A small image classifier, trained from scratch: 23500 steps.
Rows from block 3 of a small image classifier, named by matrix and row number. Rows with one number within an expert belong to one neuron, the router's apart. Each number is 128 + 32 x the weight over its row's rms, rounded and kept within 0 to 255. All counts start at 0.
Before each expert's rows are labels from the 100 images, of 14976, where the router gives the expert most weight on average: "top examples" is what is common among them. Only what is clearly more common there than usual is listed. The data: capsule endoscopy frames (Kvasir-Capsule). In brackets: how many of the 100, against the usual share in percent.
# router: router (model.blocks.3.mlp.router.weight, 8x128), inputs 0-127
# up: expert up (model.blocks.3.mlp.up, 8x64x128), inputs 0-127
# down: expert down (model.blocks.3.mlp.down, 8x128x64, transposed), outputs 0-127

# expert 7
top examples: finding: reduced mucosal view (37 vs 6.2)
router.7 [103 114 118 183  71  80  95 126  72 171 111 115 119 112 145  78  92 108 200 159 102  78 133 147 157  84  93  98 134 130 145 100 181  86 103 109 221 102 124 129  75  97 113 195 199 124  83 117 109 116 110  88 117 129  85 155 112 128 122 106 131 153 111 130 123 127 122 124 141 134 143  89  74 183  78  84 150 148 102 146 125 119  70  94 102 156 107 117 139 103 144 145 114 134 102 114  81  97 137 109 133  74  87 146  90  78  86 105 187  81 116 119 180 119 152  87 126 125 181 172 142 122 118 145 143 136  81 151]
up.6 [142 154 137 145 175 147  99 169 121 116 124  79 118 115  56 104 166 144 137 127 142 103 142 119 105 145 121 115 129 176 119 114 154 116  66 135 150 122 126 121 102 118 145 126 150  92  59  84 143 146 176 105 162 143 100 149 145  97 113  98 144 140 113 107 211  57 152  69 158 162 163  81 124 134 120  88  94 119  91 165  95 156 130 117 100  91  77 150 137 141 157 169 109 222 116 122 138  86 186 100 180  98  79 157 146  66 150 151 140 124 129 139 150 124 137 118 108  96 144 141 145 101  83 134 100 194  32 117]
down.6 [135 115 160 121 115 119  99  47 122 145 180 131 117 104 186 128 165  70 120 155 138 139  99 152 148 132 116 139  85  91 131 166  98 179 169 132 150  95 123 158 105 159 103 107  81 117 144  91 128 103 112  84  59 179 132 134 154 125 220 156 126 141 112 131  92 116 144 109 162 116 132 158 141 115 154 169  81 130 122 140 155  52  81  79 163 186 170 128 142 159 149  71 131 123 108 118  78 166 140 112 132 118 105 154 130 167  84 116 192 105 184 114 163 129 146 130 127  66 207 161 133 142 125 119 129  72 107 168]
up.7 [138 194 186  94 160  85 133 205 222 106 124 200 154 116 139  85 154 110 104  62 168 110 134 131 147 135 128  97  92 133  86  92 145  90 145 120 102  89 122 155 100  96 159 160 126 148 128  83 129 163 162 119 153 122 161  90 103 140 126  92 113 166 103 173 147 153 119 144  90 121 160  95 116 124  84 153 121 111 149 132 193 135 175 115 174  73 139  93 117 110 141 183 144 109 117 121 155 113 142 125 120  97  96  81 110 139 180 115 124 157  94 116 125 152 124 105 215 162 117  63 149 145 122 134 161 174 169  85]
down.7 [ 91 112  92 166  89 123 129  92  43 109 118  64 126 156 156 126 143 113 172 181  66 149 142 120 148  74 106 146 195 135 206 188 135 142 113 158 214 120  99 170 151 152 110 122 121 127 131 119 105 152 152  94 157  97 121 134 209  97 180 156 153 101  98 156 106 135 129 176 123 133 129 157 106 133 139 104 163 174 151 112 104 113  99 144 110 190 119 150 142 114  83 121  96 152 140 116  91  87 184 141 133 132 123 188 103 146 100 109 140  95  87 132 174 114 124 161 122  95 131 128 110 152 170 156 117 142 125 212]
up.8 [109  52   7 176 129 124 133  86  83 216 143  83 168 131 171 151 122 162 132 157 173 152 121 154 161 123  99 180 147 120 187 158 140  98 132  92 169 146 158 109 185 120 110 114 145 128 139 164 107 119  93 128  98  92  68 141 127 140 130 139  85 116 171 148  96  93 150 152 136 131 131 136 106 123 112 135 185 169 112 109 115 104  92 140 119 103 145 110  89 152  69 161  88 148 159 137 100 141 103 104 101 107 144  98  85  41 107  86 138 103 118 133 155 113 149  83 123  97 140 151 141 117 132 100 107 154 187  94]
down.8 [105 179 117 126 196  94 137 182 139 147 135 120 111 142  66 171 188 154 142 197  76  58 150 132  62 102 153 127  82 111 122 109  68 147 117 145  55 111 178 130 118 159 107 136  84 135 161 124 139 118 109 150 148  90 134 160 100 136  91 122 151 148 185 113 163 121 161 172 116  97 158  95 124 164 151 149 107 132 122 103  93 147 160 119 145  99 117 155 162 166  85  64 110 112 124 138 117 128  67 135 139 137 188  97 182 131 121  65 126 159 123 149  78 148 137 179 104 128 113  82 173  74 165 118 126 137 161 106]
up.9 [163 132 112 185  75 109 128  85 168 192 137  91 172  92 142 139 111  78 127  95 195 131 156  94 115 121  84 141 125  76 121 156 157 106 133  67 170 194 162  55 119  96 156 145 161 178 109 151 101 126  78  61  57 144 119 193 133 193 102 122  63 121 151 154 155 132 127 125 107 137 136 120 107 138 106 120 140 143 134 151  78 140  95 130 119  91 131 131  69 106 150  98 189  85 141 116 121  88 119 127 148 124 128 162 142  99 117 107 132  83 102 108 164 136 172 102 143 176 151 126  85 143 137 172 136 121 183 104]
down.9 [125 178 142  76 144 151 129 148 166 143 117 119  82 130  93 161 133  84 108 150 126 129 179  84 139 111 196 136  96  96 101 162  41 194 149 158  93 159 116 138 139 197 109  70  69 129 102 118 141 122 123 116 161 113 158 174 120 162  88 137 150 113 139  96 130 160 135 110 117 130 100 144 115  92 135 132 113  99 125  86 123 107 148 167 114  97 128 131 105 196  87  82 103 139 141 106 135 157 130 173 128 203 173  84 128 154 171 151 116 179 187 178 111 181 170 153 128 108  63  81 144 133  63 127  98 122 157 125]
up.10 [135 186 182 132 114  83 100  98 111  84 202  89  91  94 142  97 103  99 123 113  78  81 106 148 105  91 144 110  80 146 136 113 130 105 110 138 131 123 177 180 104 124 132 163 121 145  82 109 154 131 137  86  84 132 120 129 151 207 173 101 176 154  90 114 132 208 150 157 136 125 132 108 120 145 102 110 112  98 174 171 110  95 149  86 184 142 151 154 128 135 146 104 139 126 114 129  95 131 140 106 108 127  88 194 104 179 131 101 157 148 108 117 137  85 132 116 210 125 139 140 117 185 202 146 138 210 118 182]
down.10 [134 142 143 150  66 164 138  78 131 105 122 194 124 123 131 135  70 191 150 163 167 249 102 125 171 115 156 109 104 133 156 149 156  96 118 139 148 111 111 147 137 111 119 112 112  55 126 165 111 179 159 152 136 143 171 138 161 104 107 136 129 162 134 133  59 124 104 106 133 129 125 125  94 126 170 151 102 120 101 103 144 152  97 178 103 102 134 188 119 102 147 197 144 113  96 122 148 133 149 177 101  66  61 178  75 113 127 156 149  98  89  58 126 146 133 127 105 122 124 148 106 138  96 184  89 102  84 151]
up.11 [139 162 167  78 161  79 114 194 189  87 146 174  95 143 158  98 134 131  89  66 188 130 144 134 147 117 131 114  92 112  56 102 121 111 126 145  79 126 127 138 137 135 161 100  94 103 158 110  99 112 171  97 156 142 160 117 115 165  95  79 149 146 103 146 120 162 115 140 107 103 128 123 121 108 101 117 122 102 139 103 156  87 201 173 163  86 158 106  90 110 138 131 167  79 104  80 150 146 129 127 133 155 132  81 135 174 126 104 111 193 127  85 139 168 146 106 196 143  98  67 154 219 146 129 183 152 170 101]
down.11 [108  77  87 157 109 170 164  94  63 109 112  83 153 148 131 113 109 151 144 140  80 133 116 136 126 116  90 117 198 185 201 122 149  93  91 131 205 117 131 125 152 105  77 162 114 167 109 108 128 132 150 113 144  85 109  82 212  99 170 165 150 109  95 168 137 165 100 169 118 153 127 130 118 130 137 111 168 151 170 152  60 152  93 111  96 184 124 116 137 141  96 139  73 163 165 149  87 105 181 118 115  94  92 140 109 118  88  88 165 100  98 103 126  97 110 129  88 129 126 154 123 137 146 116 126 195 127 203]

# expert 0
top examples: finding: ileocecal valve (88 vs 8.8)
router.0 [138 180 121 123 179  85 100 154 163 102  94 161 136 158  85 122 154 100 184 149 151 131 134  73 101 113 119 136  70 168 152 100 140 119 135 101  83 106 164 109 118 127 187 162 159 153 197  81 117 177 205 159 178 147 190 109  78 126 116  92 104 156 165 155 114 105 107 103 129 121 172 112 128 100 109 142 179 169  63 125 169 166 153 124 156 107 109 146 184  91 162 156 120 158 105 104 184 105 118 114 128 152 135 130 175  84 203 146  75 131 142 188 145 144 101 150 161 124 139 102 161 109 124 132 121 128 105  82]
up.6 [108 123  98 176 101 148 143 100 113 173 106 117 177 125 125 144  94 193 163 144 148 126 140 135 100 175 118 156 133 123 121 118 165  59 110 123 176 117 145  84 155  68 141 142 181 161 122 133 125 180 140  94 127 165 128 162 116  82 126 123 115 141 142 158 125  92 127 115 101 158 145  99 114 151 125 150 165 182 124  98 106 123  96 135  99 109 109  91 144 104  73 189 112 214 141 146 157 140 126  87 101  78  79 101 142  78 130 122 177  92 122 125 163 130 215  79  98  69 179 170 138  54  61 113 110 132 159 116]
down.6 [120  79  46 153 114 179 200 100 112 105 119 116 134 139 112 193 117 146 155 172 114  87 163 129 151 138 117 161 203 158 144 184  84 149 137 120 161 120  88 151 152 166 108  96 172 118 142 114 174 120 111 132 152 109 120 151 144 121 123 122 127  55 114  95 153 114 139 159 144 134 124 178  92 124 197  70 136 142  98 144 111 169  97 128 111 132  95 107  98 116  96 110  73 135 107 137 107 108 119 124 147 163 210 115 129 139 104 157  83 102 140 186 180 134  40 143  79  91 118 116  59 136 158 120 147  87 109 124]
up.7 [134 137 186  92 122 144 169 121 176 116 122 153 121 162 150 112  95 170 120 124 123  74 184  80  93 217 118 124 123 113 102  96 135 182  59 150 128 112  80  77 100  97 133 158 136 134 129  98 187 117 139 117 169 125 173 132 126 127 149 108  89 155 154 168 213 118 139  95  81 148 151 157 174 144 109 165 113  75  66 163 149 184 104 109 123 103  94 104 151 105 125  97 153  90 108 138 164  97  88 107 145  95 130  94 156 180 106 164  73 119 171 121 107 118  92 120 143 111 165 131 173  61 105 101 147 114 127  91]
down.7 [101 143  99 186 164 111 144 146 104 145 157 147  75 158  74 140 142 148 155 104 120 134 155 130 109  24 176 104 140 101 163 143 132 123 143 145 180 176 123 125 118 157 133 109 136 136  80 139 137  87 151 184 139  74  91 110 152  98 116 107 187  76 161  45 110 133 148 156 204 163  89 126 120 115 145  59 113 124 164 101 139 116 125 102 112 157 113 200  83 210 120 111  99 164 140 119  93 111 102 146 103 191 183 140  96 159 179 128 152 144 134 145 124 133 149  87 107 136 105 153 105 138 132 129 152 136 107 173]
up.8 [163 151 160  84 143 110 132 120 116  85 145 140 102 145 134 105 156 152  88  92 113 171 194 139 167 115 222 115 140  94  87 120 106 170 153 199 124 140 107 162 158 205 140  62  48  62 141 108 154 134 166 123 142 170 152 157 123 134 101 119 214 112  58 142 146 114 119 103  63 101 136 147 117 117 150 115 117 108 116 103 136 108 183 177 119 114 110 113 151 129 147  88 155 132 113  81 127 158 111 150 147 185 133 115 113 151 125 148  97 174 163 108 126 147 153 147 119 121 104  76 167 172 105 144 124 147 188 139]
down.8 [172 164 132 106 146  96  64 129  79  52 140 144 116  87 126 115 119  95 143 114  79 152 117 137 102 111 129  89  63 156  86 119 149 127 189 126 118 140 184 113 115 133 163 150  97 187 146 104 104 131 132 156  87  88 134 130  98 171 129 176  83 118  25 180 146 191 150 127 115  78 126  86 164 138  66 169 158 108 167 123 114 171 182 134 164 151 148 127 171 142 136 125 112 121 167 132 126 136 139 120  99 119  36 129 131  96 172 109 123 135 165 139 124 116 142 132 139 156 137 137 164 110 105 134  63 188 162 121]
up.9 [ 99 128 147 111 131 121 161 113 110 133 106 120 111 151  86 113 163 118 193 164 112  61  99 143 145  50 102 140  78 198 196 123 139 138 193 129 153 133 143 178 150 156 139  86 144  64 165 140  67 111 141  98 158  73  81 112 124 146 187 139 142  97 143  85  69 119 116 134 162 139  50 141 116 129  96 144  75 170 134 110 111 150  71 144 119 148 191 158 113 127 134 154 110  80  90 169  88 122 148 144 120 163 123 136  87 116 142  96 142 154  96 111 149 158 124 131 140 118  96 162 135 203 150 151 102  82 102 110]
down.9 [157 102 143 100  90 168  54 137 115 153 128 102 150  99 143 126  88 115 106 130 146  84  92 167 127 142 144 187  87 197 123 102 136 140 113 111 135 124 155 121 161 130  37 153 121 178 130 144  83 145 108  89 106 106  71  97 139 131 171 161  76 162 111 154 113 192  97 156 123 103 170 145 143  75 108 209 116 172 135 123 141  83 129  94 124 125 124 111 140  90  79 133 124 153 174 174 122 130 188 132  84  51  95 113 143  67  99 106 131 142 128 178  86 106 145 108 119 105 120 191 131 125 142  78 141 156  97 120]
up.10 [119 123  58 200 164 146 120 160 130 141 123 141 119 117  90 142 127 129  92 166 148 164  63 118 168 117 105 156 145 120 157 190 108 106 184  78 104 112 159 143 111 114 117  86 130 201 141 150 123 147 132 169 131  98 121  52 122 119  99 168  90 109 135 141 113 109  97 145 144 115 163 139  68 107 132 129 159 165 125  69 145  72 121 122 179 128 158 110 135 123  85 160  31 163 120 140 137 155 155 122 117 114 143  81  77  81 161 174 142 113  85 194 141  99 102 110 136 129 141  87  64  64 124 128 104 171 157 108]
down.10 [103 130  80 116 176 177 140  71 155  75  97 165 159 120 108 170 154 171 116 163 142 157 129 122  68 177 127 102 173 111 125  96 119 150 103 149  92 125 159 109 180 121 140 132 162  88 148  96 147 175 132  98 162 118 158 166 119 130 133  85  81 129 126 154 136  74  87  74 128 135 151 138 115 117 198 134 158 110  62 147  90 155 151 155 111  72 128  98 184  48  91 176 128 118 149 179 115 130 100 113 105 143 135 119 152 104 136 152 116 163  89 129  68 157  67 198 109 155 147 120  76  81 131 113  95 145 117 161]
up.11 [153 148 162 103  27 147 125 138 136 129 111 136 144 139 120 107 115 124 178  59 147  85 155 166 178 104 188 154 126 136  85  96 150 121 133 151 224 144  86 104 154 123 148 121 146 109 124 121 118 126 136  79 122 162 121 167 133 108 166 116 134 125 101 129 138  98 102  71 149 168  48 136 152 119 121 135 115 171 118 141 148 132 106 141  37 141 110  88  85 121 150 168 146 165 112 104 128 108 204 181 135 150 107 169 121 117 125 121 116 146 156 112 128  87 229 115  81 129 117 165 127 184  81 140 114  91 102 135]
down.11 [187 118 113 139  68 120  62 119  73  99 107  82 126 104 148 152  90 104 138 146 114 137 178 118 182 174 129 166 124 140 144 168 206 137 125 145 119 141  77 126 147 167 125 117 116 147 129 141 124 172 135  83 185 159 138 142 149 119  52 158 114 148  66 157 141 124 133 115  86  84 124 112 111 187  91 133 132 146  88  41 121 123 104 135  94 165 125 133 138 102 115 139 121 166 138  86 167 142 185 128 166 101  67 180 123 126 131 144  98  81 132 174 202 126 144 103 107  70 145 176 168 120  77 131 106 127 119  99]

# expert 2
top examples: finding: ileocecal valve (34 vs 8.8)
router.2 [ 86 166  96 145 123 111 175 120 138  90 140 194 102 141 119 133 111 169 135 122 140 101 134 159 176  69 161 161 127 123  87 118 124 101 170 140 110 154 101 147 144 171 159 143 109  85 196 121  95  71 134 131 153 140 116 145 106 131 131 160 161 121  59 143 101 240 163 146 106  77 130 155  98 133 125 105 100 173 168 115 132  93 121 156 145 187 150 107 158 146 129 135 119 109 115  77  87 164 185 154 148 149 111 174  83 167  99 104 185 145  97 105 199 121 130  78 130 156 163 113 174 112 159 144 173 123 176  90]
up.6 [139  90  66 150 105 126 114 145 130  96 136 127 196 137 152 116 121 100  99 114 160 114 113  99 119 108  73 139 199  87 172 152 138 107 139  57 151 106 187  85 148 127 134 141 182 206 131 102  92 155 134 123 106  89 149 110 125 131 115 156  45 147 170 154 189 169 118 141 109 124 173 148 117 111 103 147 172 104 125 159 166  91 144 118 135 128 135 127  79 140 104 116 106 107 153 132  62  68 113 130 129 145 103 106  77  84 161 135  95 125  95 149 136 143 129 100 195 176 131  99  82 113 171 163 159 212 164 129]
down.6 [188 121 130 111 109 124 137 116  90 120 114 120  54  98  87 105 158 123 145 114 101 130 138  67 153 126 134 117 145 146  70 110 169  87 167 125 147 174 165 158 132 157 128 163 122 139 111  95 117  84 187  67 158 151 111 144 181 168 123  78 128 129 130  32  91 160  92 169 106 100 121 132 145  99 104 102 127 148 117 103 154 128 207 189 151 133 154 173  78 116 153  87 149 144 159  84 104 110 137 122 143 128 135 191  88 102 117  69 130 132 164  90 147 162 141 150  89 111  51 136 141 160 147  89 143  83  80 147]
up.7 [118 136 133 155 123 106 147  84 100 138 124 100 190 113 141  97 162  99 182 197 101 112 150 145 117 143  81 121  96 176 199 118 133 146 128 149 194 138 158 156 169  94  96 181 132 131 127  78 151 145 126 119  86  83 121  76 119 144 178 104 102 155 110 164  78 162 119 182 160 101 148 153 123 160 113 165 168 157 145 174  61 109  70  76 103 154 140 111 149 145 128 137  93 129 133 127 122 168  87  94  75  70 128 111 105 130 116  89 138  57 131 149 159  82  57  95 131 126 154  80 181 128 127  96 112 132 113 101]
down.7 [112 138 109 121 145 115 172  72 114 117 124 161 159 127 134 203 138 149 139 150 136 162  87 142 149 154 123 167  99 132 139 140 132 140  96 161  92  62 102 161 148 103 184 165 130  48 168 109 140 193 131 123 191 103 189 175 111 101 111  93 123 136  88 149 128  53  80  97 103 141 109 193 115 143 131 112 200 160  70 122 133 103 155 131  88 106  80 168 194  78 134 161 124 114 143  97 147 151 110 101 119 126 105 158 100 189 163 139 125 103 128 160 141 145  99 123 105 118 134 115 156  92 153  97 156  50 102 125]
up.8 [147 131 145 122 142 226 149  94 154 125  90 150  88 165  96 163 150 132 130 135 173 138 147 105 144 182 164 110 173  86 136 122  97 120 168  91 111 109  82 125 121 116 115  55 130 105 132 118 137 101 166 188 165 170 167 150 112  80 116 130 125 102 183 137 100  68 103  42 143 136 129 157 148  83 192 108 109 162  22 121 126 151 147 110 111 117 100 103 146 115 113 122 114 161 103 103 125 126  95 112 145 171 173 127 141 119 171 150 112 136 149 153 130 156  62 149 133 125 140  87 102 123  64 183 121  98 138  74]
down.8 [146 112  73  98 112 109 161 169 120  94 107 113 118 127 157  95  85 114 110 119 127 136 158 143 166 103 187 125 117 189  97 146 126 175 102 118 167 131  94 104 142  97 146 155 142 221 161 122 121 191 173 127 171  89 102 121 152 143 141 135 110 113  86 191 160 110 152 178 122  63 105  97 105 127  53  86 137 150  72 125 156 125 145 141  82 132  70 110 196 116 107 114 121 167 146  85  94  91 146 102  99 136 127  84 105 140 151  83  88 193 130 181  98 114 110  55 147 148 104 117 159 106 150 161 100 155 121 125]
up.9 [150 154 161 120 163  90  97 160 162  91 151 117  71 135  94 103 132 142 114 131 134 144 128 136 154 109 133 114  89 121 128 127 144 123 131 158  82 122 131 161 125 195 149 110  93  97 127 147 162 130 210 135 155 160 159 152 132 140  58  51 151 135 130  13 154 115 150  95 166  89 100 119 102 118  98  58  64  94  99 132 182 158 141 174 137  99 179 193 125 114 145 133 163 142  69  83 180 111 146 136 201 111 138 179 121 112 146 146 137 125 134 113 156 105 105 182 133  78 142 128 150 124 128 150 172 130 137 117]
down.9 [104  82  77 149 133 160 138 154  65 105 179  89 104 164 123 170 108 112  75 161 129 109 147 162 153 121 136 155 130 189 153 150 118 133  73 135 183 155  89 113 116 138  81 133 144 137  94 108 137 160 120 196 141  68  37  73 178 140 165 185 131  92 126 139 118 172 133 141 142 117 173 145 127  79 131 110  94 122 159 135 141  70 111  72 121 133 100 143 145 168  61 117 132 192 192 140 123 132 161 128 122 102 134  72 132 105 146 177 102 123  92 164 104 138 136  85 149 116 135 107 122  99 127 143 133 110 205 154]
up.10 [112 100  84 171  58 166 138 136  93 116 145 119 179 120  55 142  99 164 183 106 109 108 139 140 127  78 120 101 160 150 139 155 123 132 123  85 206 188 107  91 113 138  61 162 185 158 103 179  93 109 107 106  95  93  90 150 164  88 159 168 125 151 142 151 139 189 142 152 159 133 132  95 139 115 141 125 116  82 154 131  99 142  81 132 105 150 143 131 101 167 124 138  83 136 119 139  79  50 213 174 139 132 130 204 103 117 105 123 133 115  90 117 158 159  95 110 145 153 131 183 126 162 135 166 144 122 105 145]
down.10 [197 147 148 143 175 122 109 166 184 149  98 123  99  75 138 148 165 165 121 121 133 138 187  68 155 143 122 105 144 109 107 135 185 134  96  90 121 145 193  84  81 149 113 113 152 141 150 148 149  62 164  99  96 175  94 131  85 151  99  57 108 187 128  98 135 169 154 128  68 102 159 112 102  86 139 123 135 143  98 136 125 131 133 193 145  92 146  97 111 115 178 121 153 129 115 103 167 160 137 104  87 158 140 136 124  77  62  99 115  84 157 126 179 177 127 142 115 105  96 139 188 113 148 107  67 110  80 109]
up.11 [109 121  45 150 121  74 100 157  73  80 108 152 218 148 114 108 115 122 203 145  87  83 157 145 161  87 130 192 134 126 124 134 139 142 136 156 180 136 115 105 159 152 165 155 149 151 162 157 109 163 144 123 170  81  55 119 105 149 132 135 119 146  96 151 119 150 147 188 124  42 121 156  75 139  80 142 170 175 177  73 123 133 148 113 104 165  95 107 128 100 122 157 102 118 104 128 141 117 163 149 133 172 111 109  46 107 153 149  91 131 120 122 155 111 150  94 133 162 118 139 148  67 114 116  99 143 157 105]
down.11 [120 135 127 156 132 113 118  99  70  72 176 106 131 133 100 144 186 156 149 188  63 110 107 108  62 157  91 122 165 109 140 114 133 102 131 134 101 152 165 154  95 181 104 111 125  90 138 159 113  71  98 120 108 163 136 156 135 119 134 163 175 150 107 152  91 129  94 113 130 151 110 114 131 213 195 164 136 127 183 136 111 104 165 129 191 172 187 188 116 135 144  75  94  59 114 109 104 144 130 165 179 156 132 183 195 153 116 120 132 162 108 115 171 108 130 189 111  98 138 113 156 140 172  97 141 120 152 141]

# expert 1
top examples: finding: pylorus (88 vs 3.4)
router.1 [100 112 136  91 131 161 117 139 136 108 162  95 169 153 124 190 139 136 107 171 115 157  63 153 118 129 160 124 154 126 118 131  69 153 124 162  82 123 102 135  98 198  96  94  77 136 131 160 134 103 112 159 113 130 124 128 140 113  81 207 170 152 163 116 119 122 106 135 130 156  76 173 165 106 228 165 143 109 149 147 144 126 143 128 136 192 141 141 127 160 135  88 149 146 128 171 145  93 120 166 160 119 146 110 172 179 127 159  59 175 150 130  81 108 129 206 105 141  57 125  92 120 143  87 101  79 111 187]
up.0 [133 111  73 161 158 142 117 117 128 136 155 165  95 171 148 156 125  83 100 129 125 232 105 115 173 179 122 141 139 112 109 126 145  83 164 152 101 151 137 120 120 109 137  93 111  99 106  97 145  83 130 168 146 185 199 142 106 127  83  97 139  90 117 151 155 115  82  88  78 159 118 133 115 136 133  17 138 159  75  87 165 103 133 152 164 143  95 119 140 130 158  84 145 131 105  39 179 145 105 131 153  79 128 118 140 117 138 166 114  99 141 123 191 124 152 142 117 124 199  67 115 130 102 134 143 140 173 101]
down.0 [101 134  64 161 159 141  92 155 111 132  90 134 202  95 141 133 117 142 124 150 159 156 106 181 142  64 142 150  52 172 127 171 141 135 107  82 138 135 144  75 170 127 117  97 143 119 180 144  93 164 116 129  50  81  82 214 127 138 119 178 139 127 100 147 118 164 109 146  88 101 103 151  96 116 140 119 115 121 161 114 104 158 170 125  81 121 155 152 125 144  96 176 112 155 170 143 124 142 153 104  98 108  71 159 140 131 114  46  91  83 101 158 166 152 123  64 175 179 115 164 162 100 133 126 100 133 143 148]
up.1 [113 122 188 138 131 147 142  89 122  90 179  80 141 124  86  82 133 195 152 156  93 114 137 185 141  83 144  82 160 135 140  89 124 137 103 155 155 154 179 241  92 134  85 107  99 138 111 161 139 113 166  69 150 120  39 127 197 128 159 150 190 156 169  81 106 164 114 147 172 131 115 165 121 120 107 107  86  92 150 175 132 101 144 125 134 144 195 111 129 139 128  98 138 118 117 101  63 141 148 147 135 144 153 165  95 145 120  89 159 137 123 118 123 145  99 126 107  99  96 111 145 186 134 100  79 123 137 158]
down.1 [133 147 126 170 110 117 148 146 145 155 167 104  71 144 134 125 139 124 118 175 118 134 178  95 111 162 134 110 167  80 219 155 136 104 135 173 143 100 154 175 104  80  89 166 121 159  99  63 171 119 125 138 189 128 140 100 152 101 147 125 140 118 165 111 153  95 173 162 108 137 158 136  80 155 137  98 132 148 107 105 164 135  44 119 118  77 126 125 124 128 114 100  75 136 129 195 111 190  80  75 102 134 124  95  62 144 157 141 224 138  97 120 120 157 156 130 104 107 138 132  68 145 113 152 194 108 156 139]
up.2 [122  66 118 146 126 134 116 134  77 168 166 121 144 178 127 137  95 150 101 116 134  92  98  82 145 154  91 184 138 114 135 152 130  78 167 110 115 146  71  79 107 118 106 103 157  70 101 141 128 118 114 163 144 122 120  95 108  66 108 160 179  45 204 111 159  84 123 106  93 179 123 112 138 100 134 110 107 162 114 149 170 138 104 119 197 150 140 172  72 230 125 147 122 159 105 172 151 114 134 114 155  63 165  66 144  88 143 158 103 119 142 148 116 102 169 106 143 131 114 173 121 138  94 119 170 142 123  99]
down.2 [112  82  82 145 130 109  77 156  85 137 106 117 216 160 172 101 143 119 196 104 124 148 113 164 137 100 153 131  90 133 107 110 114 153  88 150 122 116 178  84 115 179 130 119 132  91 121 170 107 123 171 156 119 154  98 177 114 107 120 112 123 138  87 148 144 142 148  77  92  88 166 136 136 145 140 143 134 144  71  96 120 132 196  99  79 171 121 176 140 124  93 140 147 183 155  91 100 133 173 166 130 130  99 176 176 155 156 153  77 119 129 146 137 163 124 116 148  75 106 144 219  79 132 138 123 161  35 124]
up.3 [161  71 183 100 151 141  85 137 124 156  83 117 165 165 121 132 163 119  75 113 132 143 109  95  81 175  97 125 105 150 131 171 175 106 143  84 103 125 129 102 157 113 109 120 132 129  94 143 132 116 144 174 185 141 104  14 126 113 108 131 108 129 177  82  96  80 111 121 150 135 134  73 131  91 137 114  82 159 109  69 154 172 153 130 144 119 135 145  48 146 144 203 157 156 103 171 191 118 115 125 144  91 128  89 112  48 185 148 111 132 131 118  90 135 129 162 150 113 134 175 102 128 124 131 129 192  94 136]
down.3 [ 92  25 126 156 158 125 107 128  74 144 121  79 196 105 157 123 152 129 122 110 136 157 106 139 137  99 127 137 158 123 156 153 125 127 102  83 136  90 151  97  74 167 127 109 131 142 127 179 153 123 174 168 104 161 134 124 142 102 101 148 145 113  99 168 151 118 123  90 138 170 134 107  96 160 156 108 145 107 109 193 142 134 115 117  69 204 121 183 130 146  89 119  84 181 150 125 134  90 198 144 143 154 109 142 126 126 159 136  52 137 113 166 135 132  83 152 111 106  71 144 224 105 112 130 120 173  47 129]
up.4 [131 161 140 172  55  50  94 154 142 103 128 135 169  95 146  50 122  89 171 119 122  34 122 120 159 108  65 142 127 145 114 117 193 109 123 117 172 124 138 155  99 115 159 187 160  95 120  63 126 123 125  91 151 147 147 148 105 109 136 123 109 148 116 153 184 117 153 116 142 134 117 104 112 216  70 116 136 143 118 174 133 144  69 129 148 162 116 157 108 136 171 109 144 106  70 111  87  73 132 114 177 113 156 159 129 129 149 136 140  72 104 135 152  73 161  99 138 153 196 151 114 143 133 165 125 157  99 127]
down.4 [101 108 112 137 154 158 152 147 124 108 146  81 110 150  58 138 165 135 119 124 118 241 158 165 138 104 146  96 168 112 178 100  98 151 102 161 140 177 151 117 169 131  97  67 127 146 106 126 127 146 156 182  56  84 102 162 146 121 123 181 145 102 145 106 151  98 108 175 160  99 112 116 120 121 167 111 152  81 176 123  67 101 112 100  78 132 144 133 128 105  90  89  58 156 145 150 139 137 142 182 119 171 156 104 152 148 118 167 123 173 133 154 125 119 146 159  74 179  84  99 102 116 168  71  96 142  76 135]
up.5 [116 122 157 184 166  78 102  92 103 153 127 217 136 148 118 125 156 122 114 168  67 172 120 117 155 126 104 132  88 153 125  76 178  60 172 114 101 125 139 126 142 109 177 111 155 144 138 125 132 213 144 182 120  98 136  91  56 153  92 115 146 107 143 162  99 127 121 139 127 100 132  95 128 136  99 150 123 206 150 138 168 121  68  75 177 157 129 141 171 101 138 172 117 116 114 147 193 168 116 143 129  38 106  81 142 121 178 142 117  79 148 167 149 134 151 127 132 114 136 152 153 118 103  95 104 118 119  76]
down.5 [127 143 157  57  60 147  75 100 109 166 121 123 160  98  95  99 109 146  89  94 136 209 114 124 118  96 212 138  74  79 126 144 121 211 134 154 141 155 112  86 188 173 114 120 107 170 150 111 117 118 101  77  82 121  98 146 125 127 148 142 146 170 125 117  86 118  92 124 195  78 102  95 136  97 139 126 126  98 136  54 117  96 136  80  88 188 162 109  98 102 122 144 150 138 130  96 157 159 161 134  89 123 147 144 178 147 109 101 116 185 167 109 104  77 130  98 105 128 100 126 151 126 119 105 107 116 141 180]